A small masked image model, trained from scratch: encoder patch size [4, 4], trained on photos of plants and fungi (iNaturalist).
Rows from block 8 of the encoder of a small masked image model, named by matrix and row number. Rows with one number belong to one neuron. Each number is 500 + 50 x the weight over its row's rms, rounded and kept within 0 to 999. All counts start at 0. Numbers have three digits each. After the name is the row's rms in percent of the matrix's.
After each neuron's rows are labels from the 100 images, of 14976, where the neuron reaches its highest value: "colour at peak" is the nearest of a few named colours to the mean colour under the peak. Only what is clearly more common there than usual is listed. The data: photos of plants and fungi (iNaturalist).
# fc1: MLP up (encoder.blocks.8.mlp.fc1.weight, 768x192), inputs 0-191
# fc2: MLP down (encoder.blocks.8.mlp.fc2.weight, 192x768, transposed), outputs 0-191

fc1.262 148:474490434458455554576400485517482565452539495589531481506522544556442473591507612520458492534517479545431524512532453526617469506442460470493492495486563512554512487486508572487569435475537438549471530598535450417566483461468508505557580467462470549406513438529546432465479429467472483610509469454478430482519488523581469533442604526476549577486549497495486478459567374481502482483525481471569588465510560528567433494424490550457514503602475544565486513468513615560551514552507491464427469508468540293525504538596505539475495572516457510482600549473507548477434447542519534479
fc2.262 161:470540500562525501410531565569402464570447445466537518437476527460461592513529495544604507505462492469605530555559549511451439574557506453464529578425478471545521501554514487569517433573515485503455505470522522483397600428562614533446516438482490439446489553542442523510564564441490503517563556446512542537504599512447483514483451579521493477553524495526474406445486523540695498551457539545514447476527476563496501443524518492561538484438456525471414542624475343472440526434492464492539532514496529502520470560427506522533476548519513633487491523452465436526446546503465477477
colour at peak: black

fc1.16 021:486542515513462514493477556579507509460505557459443428554497508462476569462479566406460488503501544565454538508471484532552513572462482494588514489413475443474519483489558434509481504583546542482546629472536462506415495437554509432511351455526571479447378428439495478545492483515515473499529572452514512550539569419550530674438482502464499497510523522580533535448500556579538576423546544527513420555533553481444485514519402560513555515567511567434547432473482470561480398488473371450411439498417536424586519389530486508525508520495499496572493531495497470527503462539564543464
fc2.16 028:508502548504435539535436527504498561505521576446498647510550527462574477460524520490421522542603562530532479509577499503463510518555485454464557387575616455548489512475486493387507584467521431461468492559504504495539416529554528506524492525482436603501501510634479487505525390589488525470467451516583514483486437436566463514547513512512460688539502413465517597508551558626442511569473451549536471412484472496560501455506537523461514475468461499524522424506504518530522462517498476550537549463485506438511390519525455449419562495508511501540550449520430578488593441492584448496
colour at peak: white

fc1.210 018:518481451457442464493482554605579487397457443484541505539444521402506524503422557522576472518538551515479500465514459499532522515496480534467493510425588511476503465490587439471541449650494449534600481478487521512515594432550445505468297530482412500519477555460622554561532532539474472506478569433507519436463375535538435514499528524463500528452453471543405458442496556434511558482453517495475464493465529535419479482540486562520506478493489545487493383462430489501416565544482472445499520480544462458559430424491477486424602451511489505563557508479518482632487477526551440419
fc2.210 026:544436499493451561539551537495497540512512571513552581526579555501602467469483434497434475493556595539615515527504506544464567583558475520545492379510591389527494577420466518432487583507516526453437483476524474518489482543484581398566505388581477609502450460579530548490568448495538492555361466492511542553514532492473494455565575481534451581545479454459525536504487538600488542532550488433537516496469529457497576510525490504441525450503469509568515444501528490590533479549578480524487489520482541411539492500466464427461550524454539498497560511513429633561639492506538427480
colour at peak: cyan

fc1.468 034:471499482558517444496553481531503555343597457461537515584519550487453471545446533518538448413481503534513500465537527519499451470615477515609489545439464501514428448503512470679477504517473525492493532511474488387573558479547507445448378465431517514466427541541422414449551506564387488481499520561481468547527519449423490472486496460535487477489433464646468513517525568541529383455539477565477501482521536513544520484564476453677521525503503467476491516532415521393473528528453500508461414515483522478538481521519473399440482494517439465552490474578441560501537478471459559466
fc2.468 035:481456579420472509443416471519521438581517478514467581429511493443544489343494496438406551514518488462545450489510453526485507482409539573483506398506527465520467485489526473412543470479502477501487502451525515647545456512575485497489635500524423516559547460542541511519460489541545448511543504562465528474498461543553439431482570461401464516523512497387552515522527471580455516621476500397537466537510498496518505486512463572412485453481495465614477480530603545554522417584488393437547486445513435471470515489461489569498545555432597505505444533487537583586554555482546428540
colour at peak: black

fc1.2 098:580530553414448388460590530472563547522519441566571575546467528458463438571459497540444530471477535518546431531444454572464493516512565426611470567505617460497408490532530618481359504551511538465553518547569544550540494534495527519533429508623446470507454557506542518381525467491516572437531520477497524502495542484357489531534507502447471539478481528467484515421446513529511516482470504490583477502454400473400458498506443437577533507540554524522504474540483459546538465505491427533488491499493603456413496560395511462514538375419487533523533474501517475562451455485487576516
fc2.2 091:462448500543447555568496451521445466462347570474410466536531434559450495469624642495428598532503456409522541554519518487596444491444448530508470442473414548572558525478499413527556425534521517470598444512481471459451499543540503504499511522448470506480512396548437468468446510473489461520414466449515448584481497507456428466413487472517485456510558455529545514599498495505480563499494431526512447525515516470541579517598524580514516568422457535559474502484565456412558587534594482576487448501494462505580656487563452502509497581495445485530489509539512450488538458509536502533
colour at peak: grey

fc1.410 132:556487522557475514487557438556467444568394560507495547545443463442558501486534469434505548578517510508517560592416463606575535438517564531522540466476571481576564505416549607446597497578532561533500534432455533557450544405551484588499523547457481403433459610448545560434480469498560551414491470436418592385503507474589409437566529568582541468377519441556501524522499492488524530488499486496449517530489533504402529508510479518546473497591532445520504564478487437487501540528460474518514542517522513504485473511562489500541508426506534456568437567460464452557454475444562469548
fc2.410 121:542449552453581426420580534475524521519433506495444488523498430458396507520531487477513377499489463488515498406568514488528473619559495466470466548471398523509484519535391466589487529419475465575546458564538509516445467475442533472469513474538462537480539515472445468461499545565454440485499523504471532522459511469506555452564499563409499370605473523508523507596574531464501540506616555399593479449469463494637520491466417507424467535458503602482519470540466511422431393509593500550531564544538472470495466461434539576530546557469544571430524471518412461462542490511550503475
colour at peak: pink

fc1.738 178:439490530514559480592333568521525498447500484576442516486554505509489498554408467388408473460473476440462481466545501534557508571540564464539484507532494475518429426530493515494542428490485495613549530497490532477445474407516520459552499577511458542536532489454509471416530506447490505540434569493506492608523467522516494527562462391490509497460348437525491542500477403454420493441512497476538472436514448516409615579553481498512439518482434465449446576484524464496494534501434479546569461519437578405514492516405473448476538561497538501400538457498527512571403506567590519396
fc2.738 182:433471500477567486522508568397454530463488555466520461457422503554489546505496386606574543531484467530549485502450517456484447401587404453456482514461458424497428551433450500480484519497516471494494501477542482468488540434574545591393601460491497441566471553417489528592547412477534482537425446536535414427541593422551480516483535493530606412533572502431451473477498470462518511541549492578447520559573547464570499581511525465472389603467474509462473557507461476512494455465545518482475582472585537462513456496546518480451509481492480549523370552568471516440536408446517508569
colour at peak: pink

fc1.580 112:515517455574544511544583495463491439538518512504472503498573422490478532480501549569573464464402444486526432502482606548506456452540473511539511593458487533457479384467486479556570499510601528432578573519513442439434559494586549530465449486538552470525497458500552514509452530545514419524524589504458469494498411461549541548511566415529580549453556567520493526502527516542541480537521527574467475624501519472467608528447454549520484412582487602389546521547480399526496488473516440469452472450498480505537442462459552507558532547451503537457548491584483701429496551436521430509
fc2.580 115:367457590442418487531464439512511529497572535445500547479480573516597426411431460479420561467551549465505467521548450510467562632544468494398480423463538461519497527465427478436487554460369421494498558515461507586542476580563542561519532454501506495526565497560482409456534372399458476451482513572542467533459543574451521454537522487486448577435454487488573496526532515574468557518509485501408563402527506523539515462476504479487544459438475430522491564497546533459558574513510519575522456450455532485524499442558444488448513574510519471502476428518459419619484481580524497539
colour at peak: white; pink

fc1.665 050:513445479504484495513504527514536445445543483509594500442531421464535485481466519473575490532505456549533585460588520498400436489414525618522641555437514603480427387486566473427594494583542428474577614558469517556509535503583467454511447503470540555507602511492506520514528554520510466564550553509536503419598462565484490466585525463573521460371452499581491523522527568558578552515570464464530422489436567558439493529560479559451468484491455542455429396458490487436497552483482537460492477438512479513476454445382469483477539534553502499528470506462539491499458559427515452485
fc2.665 059:447446448464432507520450481523483572546538513504486600574448421479503505462456431481405421480581587499443506472508544586476474538534465483475479479488535510498462499527453506495544537543455521423520592555531465499469384533597487445552445454582481628572441523513540509498402517467571492503416438545483472582459417418480474444500582546507400560437471475474458510452501552549529573576439484462508460544524504406453538521579457563590460416496497442579585517466526468489526499501483565516532476497462436444470535475624506460507442495421535495549520513487459574585507393414486488443
colour at peak: green

fc1.671 193:490550520542509500511425562451544628515507527504398456517572480553538558484417461497532507461485392565543440488496496441460429573520525481451570457627495579537479463488538420470604504482496522500657566583470518517489501453460540506484546510426548517546454473481468451508474463587432534500565539507515494455562468529566518599544499588443564493466584538552447439469553596502437438510508511605492549521508538421354559511508446443436491441538531478502490471469546543503549482445455523458486544530513473513400438433508546554628471552526461554459547478537518509572545503545463497532
fc2.671 154:438499472558578474498525498440513493477415425569514560474443418485547530520466400407521536507463375531504535484503538394535506508473521488539423513523452574467383538386438482470471505529459576427559478495418607513473429587483488524495452420510505546460340481499459515497471478396483511470559508428493530488427491488458492430490556485445506412511457490556520562540498442515493528477531488598520509511545468486532440443520604553491447473520474490426510603587432470458453545426533515442503553540598482613493521455492512404549431595472464487531544544538506520526495513581481523462
colour at peak: green

fc1.225 020:583527485505523439550508475587438500544483481472392487502393469482505447552493541476597439459538491576506467486464471513485396528477451477481477580422629541523420434462554438451529384540511481539584514415477504533524436460523435487533376470529461492562578586570455465415527496525514490527585475520494510395455448494536486460451526613468502432452449467508442510502482557447488448435420515465434461475561490537425560501437472496579488445463511544529518428477444472518443466515563547571564457561639506501562469528487471507536480484515504531493418429430522493510503455628513450482
fc2.225 021:447528548505471584570494536491540536504528484462628609476602567503553486434518486529437477476510586473572548471578492586442517594569517525593503436515427499498461649467404455488506608470491481508385482511515453532463524515450615496422543506523440536430426417509475504509490483571511497470388391467525561551485508545465471452545396456554536540568549511443528475511493448524474525551574550513519485512463502467493494425491529556479530496534469511513455540503497610544448462557480496496425520510466482451530501519467506492429528554526572403444495570573479558467586597421497493515
colour at peak: cyan

fc1.160 192:488500513536505457580429536504485456543551512496552474498604439606508583487522446452538488485511490473502389533480507500446489525518443493493450586517468545530492525400485490545526463448538444484480481555549467543512556521501503458604521601499510493552532477496502533374492552561533494610506465609498385548519481543359526457467561443510400499389551476571549378422461566525603407548538537560479478445520486527491443545485498595461491471581497480411457504544497524459482547567452428453527407498484502495468536539457469529524451531470620491576492535452557579537408486509504488468
fc2.160 184:439524538517492532453587491472409583492397511449507421402466474485485418519573525493484509462571497515482535514439496555488582468435550537397553383549572485517567464492538561495497509428519636514495380500469528491561556489589513514445548430527520472577518632523529510479556475469500512401434525438502549505521546469515534517398524505574580521586508540443389474511418459519578505478455567545444539473510522486453460466555501445533534503473501468407470453464521457509581473537518444558606557511500535466539458526539529499540494456577442466374436484478496449398519476469501459507
colour at peak: pink

fc1.610 102:472579387510521493554484521526432375447536363406604505421545430505488539400472517490535553443485465512496501502529557486579492460522544520452522545433455547449539380497514490525423403515532543478508512452465502503474571492517616440455547487507531496431526535611505405468462503514451555512550544568471521529519469584444446531472453503363461528500494541484509542514448520504501540534527540448494526448499550577436521470574440555446475482520449478468468467423479524529399526544461529480551487388547491458413395460446414397487543486470557487517519468476528572534618493541492483468
fc2.610 119:576503510539522560533495501492485543568479595480466449496468574473484497554507578565450475456498484446452457501521482441625467552474443475569425502506579537476587479503544420532450553547486456541488556498463541400516429531400422542548393503505432472512416481525541466415576502572558519485553417460516520471462560439483604545447596497422543576539515414392471408490545510509559537491421602496539546453487510595499519577514582528471411426548559556523465534496500476469426437514471539475515531594476418499551447489555580455470498481476460520516455386453467475512451514475474519483
colour at peak: brown

fc1.292 137:491558507590544509518473560541472548484431477557530500441521521501423451463461564603438578581573581595472546530498471520528454592531495506523476469531597454566614474452506431559504487567523485452475556523526542580517462494413462546471495487569440524585440427511523466502546473443507477504460422526543443429386567474515504522434507604506405424517640429528473602501533487477496500517486508479494543486542562556420532513548514554559474545469494528480453443430510565435583391446436496494524486512625410542470527498491516438458440499455534496538452546473492394518470496466543558480
fc2.292 134:458535462449599460513575470532540439478521401473485480467536500570464609550446491518539448503523564432484481431470497467444495410490580491499548569488420557456509548505457503495391529540538537427544554411379502505493521513493486434510496528385538407535546593444512479498500477541473444563527555538462488553510521514510438489538479463576601561483467689589472455492489470435551499485532408564522493524457450456494449501509583513494531486484482564481511564456431476633519548551537610460497574463512560470503398555504479550508532485485415532531472528530435549525536521410451505558
colour at peak: brown

fc1.500 171:590574562458489470483503486519445510498464446487499544553449491576465478472504415530494457555435521532583436596492473515454527424457484467491523454482474504608484523507539585500462447549504577596502466499549549465483550483481427502422472520521429400484575560513475517500463539449488472498463436487463530471429486518441410358581549450554495453535428460496470463570419449434389558532374472497557526414495385565472438507490512559530484474533486473619494565519517472491478596510526420566586533488581556480508475563504530498591550470495437519558469470500587426456549447433525499557
fc2.500 184:530444431547573520517549492551481430428456381557511498462548426538391489562504436537607519454397480468534439460469550501536439457551593515514541577597497574446502482498549410543512484561528499486598538501543579450481542452479498453535465504435498539595495477488464523395481542601512543539534519480458489498544478456535562523411550494537493489487492544525430483499449536444533464438549558513534535548513538529399485480415418467546398569553384447469547518572556456423547504483511536422465498477485424568537569567487485487530461514534554555492551492495442547534429604610488521500
colour at peak: pink

fc1.207 208:500383458582473573469454512483518445471596460471474488489528384416429474517510514495510439422447422503517598468580490501507533540415418395544417447507534482426527534516462496495531463497549541413521527543522542478387496570496489544493532572409526521488577515591509555565622452564450450481447499566481432554443458454570572619477508481501540510464590465434421474476473493475497541450486516449494534544462548568385491511574495515512425486438561476467491498436477506451542489496492488476430517471553567487516524568485551604419493547453563505488443459458572484550434463451544425486
fc2.207 182:547483482515554584601503433573524461417491494543489446600373489490460481531492530634477504469364565560483509437496491445527533567546521454511489471560506488542536447472522526477525465464514514535496432504500508538556565486522610488490523514512527550528435454556538408478492517559419451554410354427384581504450547475494512455446476502438574458523608496521450470468420498434476388498457545446550542515458585478541536446501529442499580487461521529522480470467474480465482487501402407512557402499439475487553466576510448402494499523496528555557516571430463459463459527440514500559
colour at peak: black

fc1.297 055:469531502508510564555433668447507539488540471509492364561479633556505532439507491476533510471505456533539515455535464467449447516573455467421510534521462497485497443570539531599544427485583479426478511480504508565563520376504488490465481399438509486528529564606493460524545443451520479558451544606481478420444432517513474411463451549432506456559537473566535448565537581445555496509536526503521570394546560504532397512425551507435522535511507503505450540498534467559507431451446550510524539471508463548493456486558599559594460598508577449514433561498512584506542491556522525488
fc2.297 049:502551561548577549399583483517539499525404455481524512543562373467438501513435512560435463420443493454443470453482592518548483408487548468559478583461530507453458474419519464476480517499561630544551547522451515516482419575455587515561458499523438506505529444487504547492441448532568522531424429431500606536518455538539442439532581456568512476506507545472512555493498537500487523588499583519499409545543448520459525491585523545596522529514502533525473578490508574503425510512501549583576442481548490467582506512386443533407551481411420564457485502498445477471503528608455438478
colour at peak: green

fc1.658 181:574483531500533478447481477547458478466436474427412486419493537515483384574442500555569427493435579658470430509535562494511415444457467487490443542430466511454450442515468560475511559478454512547455418576444488440503548483536513580518456575475600529478410508460518480483470455516458522517501458433585522459484536573484494452532440455504453494494509491561501551528464506490497438522411402530584535614461545420568548508587516478438535533594483597459466458547553475487433505586500484565497544460502465429585541561467536446497470507465494494365486542527406566471484444505570486541
fc2.658 187:417464446555524561468515504527484505507501511545482509535450515492488565512527582580416613525439499520470474514463511471497538510535451532491540440533513465425493548487518521450643438434490573481530410491558609560473550510485553544478549493523472576536578475435484432452517494517447459521492480384388536499521479431583520463516469507497580465505451437479535379428486425344469452525502463483494571515553610531477482514416531493570462537507491591565479477526418505535472436414462534435547436474478465505495519526550452522416559508487406447624492510457578392489496572539484508463
colour at peak: brown

fc1.319 169:487564576536471464505485525556536539575471468530557519451585533543443415508538555509481570568493490475541536576470527385504532489557576429503476487457399430545517517576583512540427536549528583459426475528550474527512539488445565466413516525359415530433509556473533472582506531446495474521579489407495486497574573482508489524527544468508548518557452508465558560479558481442446532505450511572578463437483448528521397514495515512470603465525488475524505472519565424601541560501522438525480535492412494496405461611512474576584519419618424464512547552492453474467502451517592502440
fc2.319 158:527466467472465543548477531517481435505449496518484465459495496492462497454518566544458450476507556481472612498483386533565656456444451523509511438594539578486497568471502487458534418497451524496524526473449570539527534458455479587505533494542551470555440482396464484416575483532586496519486460549484463440453460533494604560480536511489444527548485521600451484411455475520411491478517558490551431558465467600461517487625496596445426563538584560468469544457462476560423409454414514488486451530501463402533515472445452470426537499561553434473559501499566492583355494472520514556
colour at peak: green

fc1.255 131:516625501454467595477439500552512452518527474517478491472471414580449513558458509480557534571471505490456496581480488471426587502431488452563522540553569496553465537587494605516442509480522529480527376484459498574521505518453484631500453458554444393448517493424499554529507520548573515502486454421467535446517554446464390528469625491494476544470519498424529602494558383514432557563494469446516429489541422479426485528517507504469481523574501521518515597499549487516482476590537524580532586486483530449497521509479464543472596386520539522431538486569544594477481466436580421497
fc2.255 132:467512524538579405469586501497537462501491530498415417547498576400451545507499529445464473560476465484468488520468458544562387465504566530371461514399437575515509494495556438519506445534585456453481575434599500441478436438528475524540563489448491525532396530458529521480342560467479445538476537429544522567490436494527563487455487510512549509553485466555543450511475548570604436503497485530524498472487475522589582442476509558488578432441506435532483475533534358461529519485545449449486599502511501548499507514518557461561413521523513533557481514485432448525574520599520627499
colour at peak: grey

fc1.322 041:527544477567487523502489420450434468497461513553470492498433538610500518488543484494553506530378518462508488491396527540513492502442511467494496669431515562489537466502510364549537435577657473480591570509435507528481518503588523464525481436477551489509417509496449471481427481575413436549547548589462487494580472556503536519553526446520513536427511496467444490483524542450541548484519616605457460622448507488494425505509450493479431448576544557473556532562472494482527504543463472448549457395457475458475430516498456537501545589503485532507499433538520638440461515508566464479
fc2.322 043:430541591413490455489485533467465538518501414403474603436558525495594533514463464521487544490543491520493464430615465523439514574614457529446503379471518467505465512427428489391503543503458429478519525520495477583442364586553520456541512523430573513479538529547448388465445384481503524519518517627502516547431426526502453531545465538440521585456517477536582486557579516570427502454514465513402479428516491440513556419461479452484533424513502459489553493513537563415521444485511580536477462458457503557488507453519502464440526565505578420531551471500477509556488475486435478513
colour at peak: white

fc1.54 014:609497433482488484493501481514530456418478446553538524489563455468562448565493487453546521484576487584586517454554481539457469566460541523554576533433516580468485440436579470410572452560528435491502574525531525527503524486499514495541504519449584504496606521508547495477522544511490423567567610461507509415529489562448528479511613521496519529426487466526514451556451549491586614495588500435515473447505514521439485452512382520467476538491478469463468384384460481491519588536475509504519447398457484440565423384355498425526568538530562534463541455439535506499459524534558472548
fc2.54 021:491476566463438460473463555546489584549580536445404594572458502493498511430561452519417495473561621515488519453521537523541485532508426444470480488466578516513484544416485449542494548528505463503502526572505510474438343504587546485487417516593460575525409488563493538537471427583562502479431416522520431555454491440581522495542529462501468646483452397468531545473502542582459500567419507525477511547508526426513610495515453527521492397528476521501562549480491529498479456574463520502583495517501509410486477477582508445457461446476529473604512504495409587593534430463495505481
colour at peak: green; yellow

fc1.723 167:522427469467591563509614509423527507533469479503510442527472482561491509555511494483591473495479497441490435417505565447504531484447535632570461442387403433536431535568577482536566421471425466524545469491541443410514430477480493523597560475488567498522601530576538397558525444515526487521577527497419496501522454471465463454489549406496464521543493531457487457552529567520586495446500506437524517569496538525562414508515545513497467431512455539445532547462575637522367481453424529471532534452377490407456500441557502558470514559486568512516523451542496529510550498468481513459
fc2.723 153:512467476439513452530572505554411496607462511481464437557463507544397471540482410451530446486442473515523463518531544495618521503515583439459447498430508505482526499437460563455433459427458503453548596440531516529519565544446563474500532601485462503646559586408538559471512482526477501556503499478545562517438524436528420477583470481645566445535511552533489564481522412479442442425530573461551493527505437440526559514506477437432557508582462550551505545489469520444521481596513480518575471523582470588483481527476478527551516568536582518528406506520535487504400458584461507565
colour at peak: black

fc1.138 016:485549451525551502401472537512454502423482463432462535567515507484530494510451555525510452442531490442397475429525462483487544517404529569474525517455611513502577469437604465512517400685443428492524507505582392492472571435624479485522316544549463498468514534414466470597467470496487463441496558494553481550471489509580429595585490510473484551448508465490500461516489490477425533485512542479532498527464518499525371526503469470578526451538509524523540405501368513521442532526489434474460491505485559500531506469533487491449502530388485501549517429520512507609516471481484507481
fc2.138 026:541440535506465522515441563481452538511512573499523633506564514549603486485527452480410512511510575518643499511561509514466534532524442535488552364486551450559537528447527418380458595524514418503464473537495550539491406488539532481560510462424479564515539504642488530473553462530564465579493524461470572488516438489468450485551596511515463542569477400411521492512516517592548536563433467447502459474454513459479583427502522534481492514463476445504502468507596434528542452553557481507459527485529553427538399474518428471511583471490524475546492539516429592566560454563581420471
colour at peak: black

fc1.438 067:524517458471421478412577487535596438434448467436557558510491493477462517534468473513499493490507493568434444509486448563419495551429546515485526582540550494499516457467552518517463488502451488499574496500614499502505469432491467437427523571501461476519610595450458536520424511529554426448461573454470556408525499546511433483520443519492453520436430437450404376514524518410462474417396525479533457472561511498481530459468590451499417414458497530551434424533388546423414543490507405485633567444512463563487535444531449468575440508496560456458499525510434411507479470497449511490
fc2.438 078:488483537506494502635543485473561546464509531511476545512522496532600404511457530544561460494518524535524584563523486519510516556519465498612522454562416475504425569511397495493540619457488463484576488471460478424519467440417500426517575518509520576481469525575551387478584437497534457629391510463532539548475574521551587426555520523527528381606548542558524605496450492475495515446519518481587561478479507448469492468515457522490516512517434483509434556520507442498549423493506580548542433538486535456587494466533445453472526568507561463430525504571427572404551565496451472517
colour at peak: cyan; white

fc1.633 162:573426579511527528527521495552495601572454501509564451491490589489458534595557499469416510436400505453565559407545452601525554442585458485467428535541429542552413560538455507488485533574544460556532480582505521475511448524530486471568522490547509474456530588497383547481412522484586602531535477447501540543400520496480525396473480518542465426478527478605439459539496554528468541450518541401489426511451488428474514424529526444547402515514513532537506506532546516429486604516545423491575580543555527587502564483526494490494526500498533503489491445431558370536457492480462511475
fc2.633 165:398550429458504456433528560593497476487471434582496568493457428561445478510392422557532522570480538459533458502526546372410434478478522467488534559558397435504509462423479498513461462511513458549490526512552583539477560526466515451558557508512420461565579521489544438473486503539396417526488507443441523459587468490468526478534555487523555489609513531440408464450500513471466458533429498533568479410453551515359474492453481562530414551522504458470518414575508494416522435417530521467420471455468484521500495541475541494550485576416596551541463533460469557488433585540459483502
colour at peak: pink

fc1.481 127:470437458485465452519520462435470595466521534561534478502437460498479504465547543489555397480501521548515571489582461430468472449484488433561538502602468487499518560496469469497434402418444574466456439550436467505484509514556504462484472572509594534500422460541504545482583431567488630561432505623548459518451554527533503435455444502484482488502550508463526520469484503477476440497514457504574572516581534457489566438551571451596482551601462438529456561438503481444403445539445553418490430499406459489488528541431447507428498505451574451548393449559504578582565548433462464441
fc2.481 116:538487584499461524433504531490564474488550468490536459492495457479499531467551559464487472569517535415478477397449498519465563491454435376459563552561489549510537479487553455470525635567527545534463553512519554557557464461505474527495505478589395475479500500541475393582480580506540447468448516399496473574566505514553504466547526484472465432505571416497530558502495575504548525380626633476464471576418418503553515450478507541560572432516490476418503559462492492518524503576423474493485568529456588507474468433474467430462411466516390501563522507462512543511439513507630475449
colour at peak: brown

fc1.281 075:464504511450387415521485421461520489487477567437526559466485541575564381428531510485528521461510443410505482548427458522568371555451457506439475472431530552438543505495517469522556474552439427495527496547535472523550487505491474478496530480493407454508526519561450490425503498654486459594493529418443488423595421572495432473525521540550545568485428470449438438548539489433513488553501614533531475442438498543506468489434587470527542504555526544521464423432511511504599444452444423485480463406448480479527464423511473551497524528488571556498383500517492511398424465495530585508
fc2.281 076:507493454487482553505542557529480412539517484509528431468523621592548508517555422491517439504547551541610491488553528498422487466509513533595492479461487445492453507507422565447481565581456535462526554426499425466466387548403541454490493407564571556441580542527534514535443523452573442509452556563564544609451530526551546483462462529517502479541458539420599504473570561538560573549513450512530545432518528533519523527526531523518449516496466396472385463484448512520457509401608530487462454549564481528522508455472541380479493508402638467492486583428549544524505522500508457517
colour at peak: cyan

fc1.596 119:493562533508534469439464524478446497416419490464460535513487566564574573595484414464550550483487569521457413548563529529489476480498452464431481511538521551490547483436481466577486387553475463511523556603564523491475502546383424492434476428490500342603544567528524496441522505565486531481537462438492581482437466472494451475528482549496556483586421436465502438570424463496570471599533525438518512465469467535474420479530514535499531608530479429467447585530540632491480480552534483455567410455447487522435445542453478488546580421468539472575479570505450547484506527471569537471
fc2.596 130:494444572415493505451595469548580448587530480501460430490392463471494549359522464522463450471547484391524511509452550486556536495562552478461591457427385494433514461539468507390556476499617515467567566475565501551427507486465566451526523458545506498480431548419498461518466526373456411541471487455498470528496556525538556474468485558462536447521440575526447433553539469515526440575495468598605528459487402417551508546556499531516553442462504535504474530527537453478507551486382498424485543468471566469490524494464502491546390478523472470467594579459526444499501494474470555497
colour at peak: pink; purple

fc1.241 041:545487446466532449512464467581453486491388438493517539478479503467568490558440498484541501522516533543557489515470423465519484460466465498433468567480547520521485521493586466529496426576473457543515517448500492534509573401574431512485439516398412440543499606590536483504555561503489490455461467401425552375539465514534419438492517520503527563445533400507444415577476544462465437479521480517465485470472579564366571471538539509542505461499544568537432418427432552436410543533500503465533524573588496558535515463589506491416565509512533509484496508438495480565499481511516395340
fc2.241 046:518489505518509541503542508503498523464533508481603572521561535466537547487480458536510474507468554513562548466474484633421521588547481534543473440490500390456528495443405539471543550494559554503435452470514476530509525511410547437507541395610468562454451432493533586485533453498537470573371444509438514553504640521425517466552529530555475487572496557530507570532504439500476539522589511453598525555573491446457589527514413426467571445477425513509490519500485498617450438528519479486499408537457558374537526482446484477470510555465590551471533521488531607550579550524438441504
colour at peak: cyan

fc1.355 047:464499526556533532434478481569548495407484500465454512517473474492544485447441435424626466438511507492454464437542492475494577480491525535512492473492583546422505423369543481555541402639532398469473489479511456521464528484645496425532398584475521501577488562402520528569488468584501486499559503544524481529525441488468484494536540457447539570469494432490472451469448583431558495493563567540481549572450535464474385461509497451567490464481488505451556463407398553433422475569567481451512468560462499524519491471518516464426513456423539515625497411503508493572436510488455470481
fc2.355 055:507447514537470502561520483494399491565551596519527604514502474536557501432540477450389501509497529521606472507498460451473566522489482570490517360514511518585592477464474442432435579502545459470516454510527562550524447533504441463581547458450478544588556437614456501444563497554508455516487530522503569513496438436432477497564619514494417557536467444480464550540536502628464434498464510409541467522450562503502566469483516537457517477437497382526508474533595485469539524589473422522493500496554508478487453430495405464500530504463490404476539466488455539619536460560579396537
colour at peak: black

fc1.117 183:512534535489512532466519568495501539560534455637446498449486567552454442530607547513482512517490420389520506442489454622498461459480535546516589509551566462511550484534509412454490549384607481472583563499509458453518420496476607524516476485448564441543519446553461506506519483493548559419536449547527433485500485467456468422554539660522503465458521482555480441532413526533527509530509539521496437472523439495501532562476478528516525533438464448432568411538491563472457421570522536495464419492479522487565467481427527507566495374594509502488518466448560553444528419542440620444
fc2.117 164:517554463550472478462474454550461500365452582421510472543526535442562445508384431610457476463475570533504425536517512470443510505540414517498499507494523516431411471523462533484584435484414581462462522513520565465464551489482476529447470553530487612541531502542517544390528527452473474475607465519435519451460528526486512405423465480513567518502425463455430540451446537484432546468479435459490572444440515494412575492464497476595531479537629619490505500474519566539432379471538508473560480522460510520470450492591460513453402532433407448545486510439490437499493547532539438534
colour at peak: pink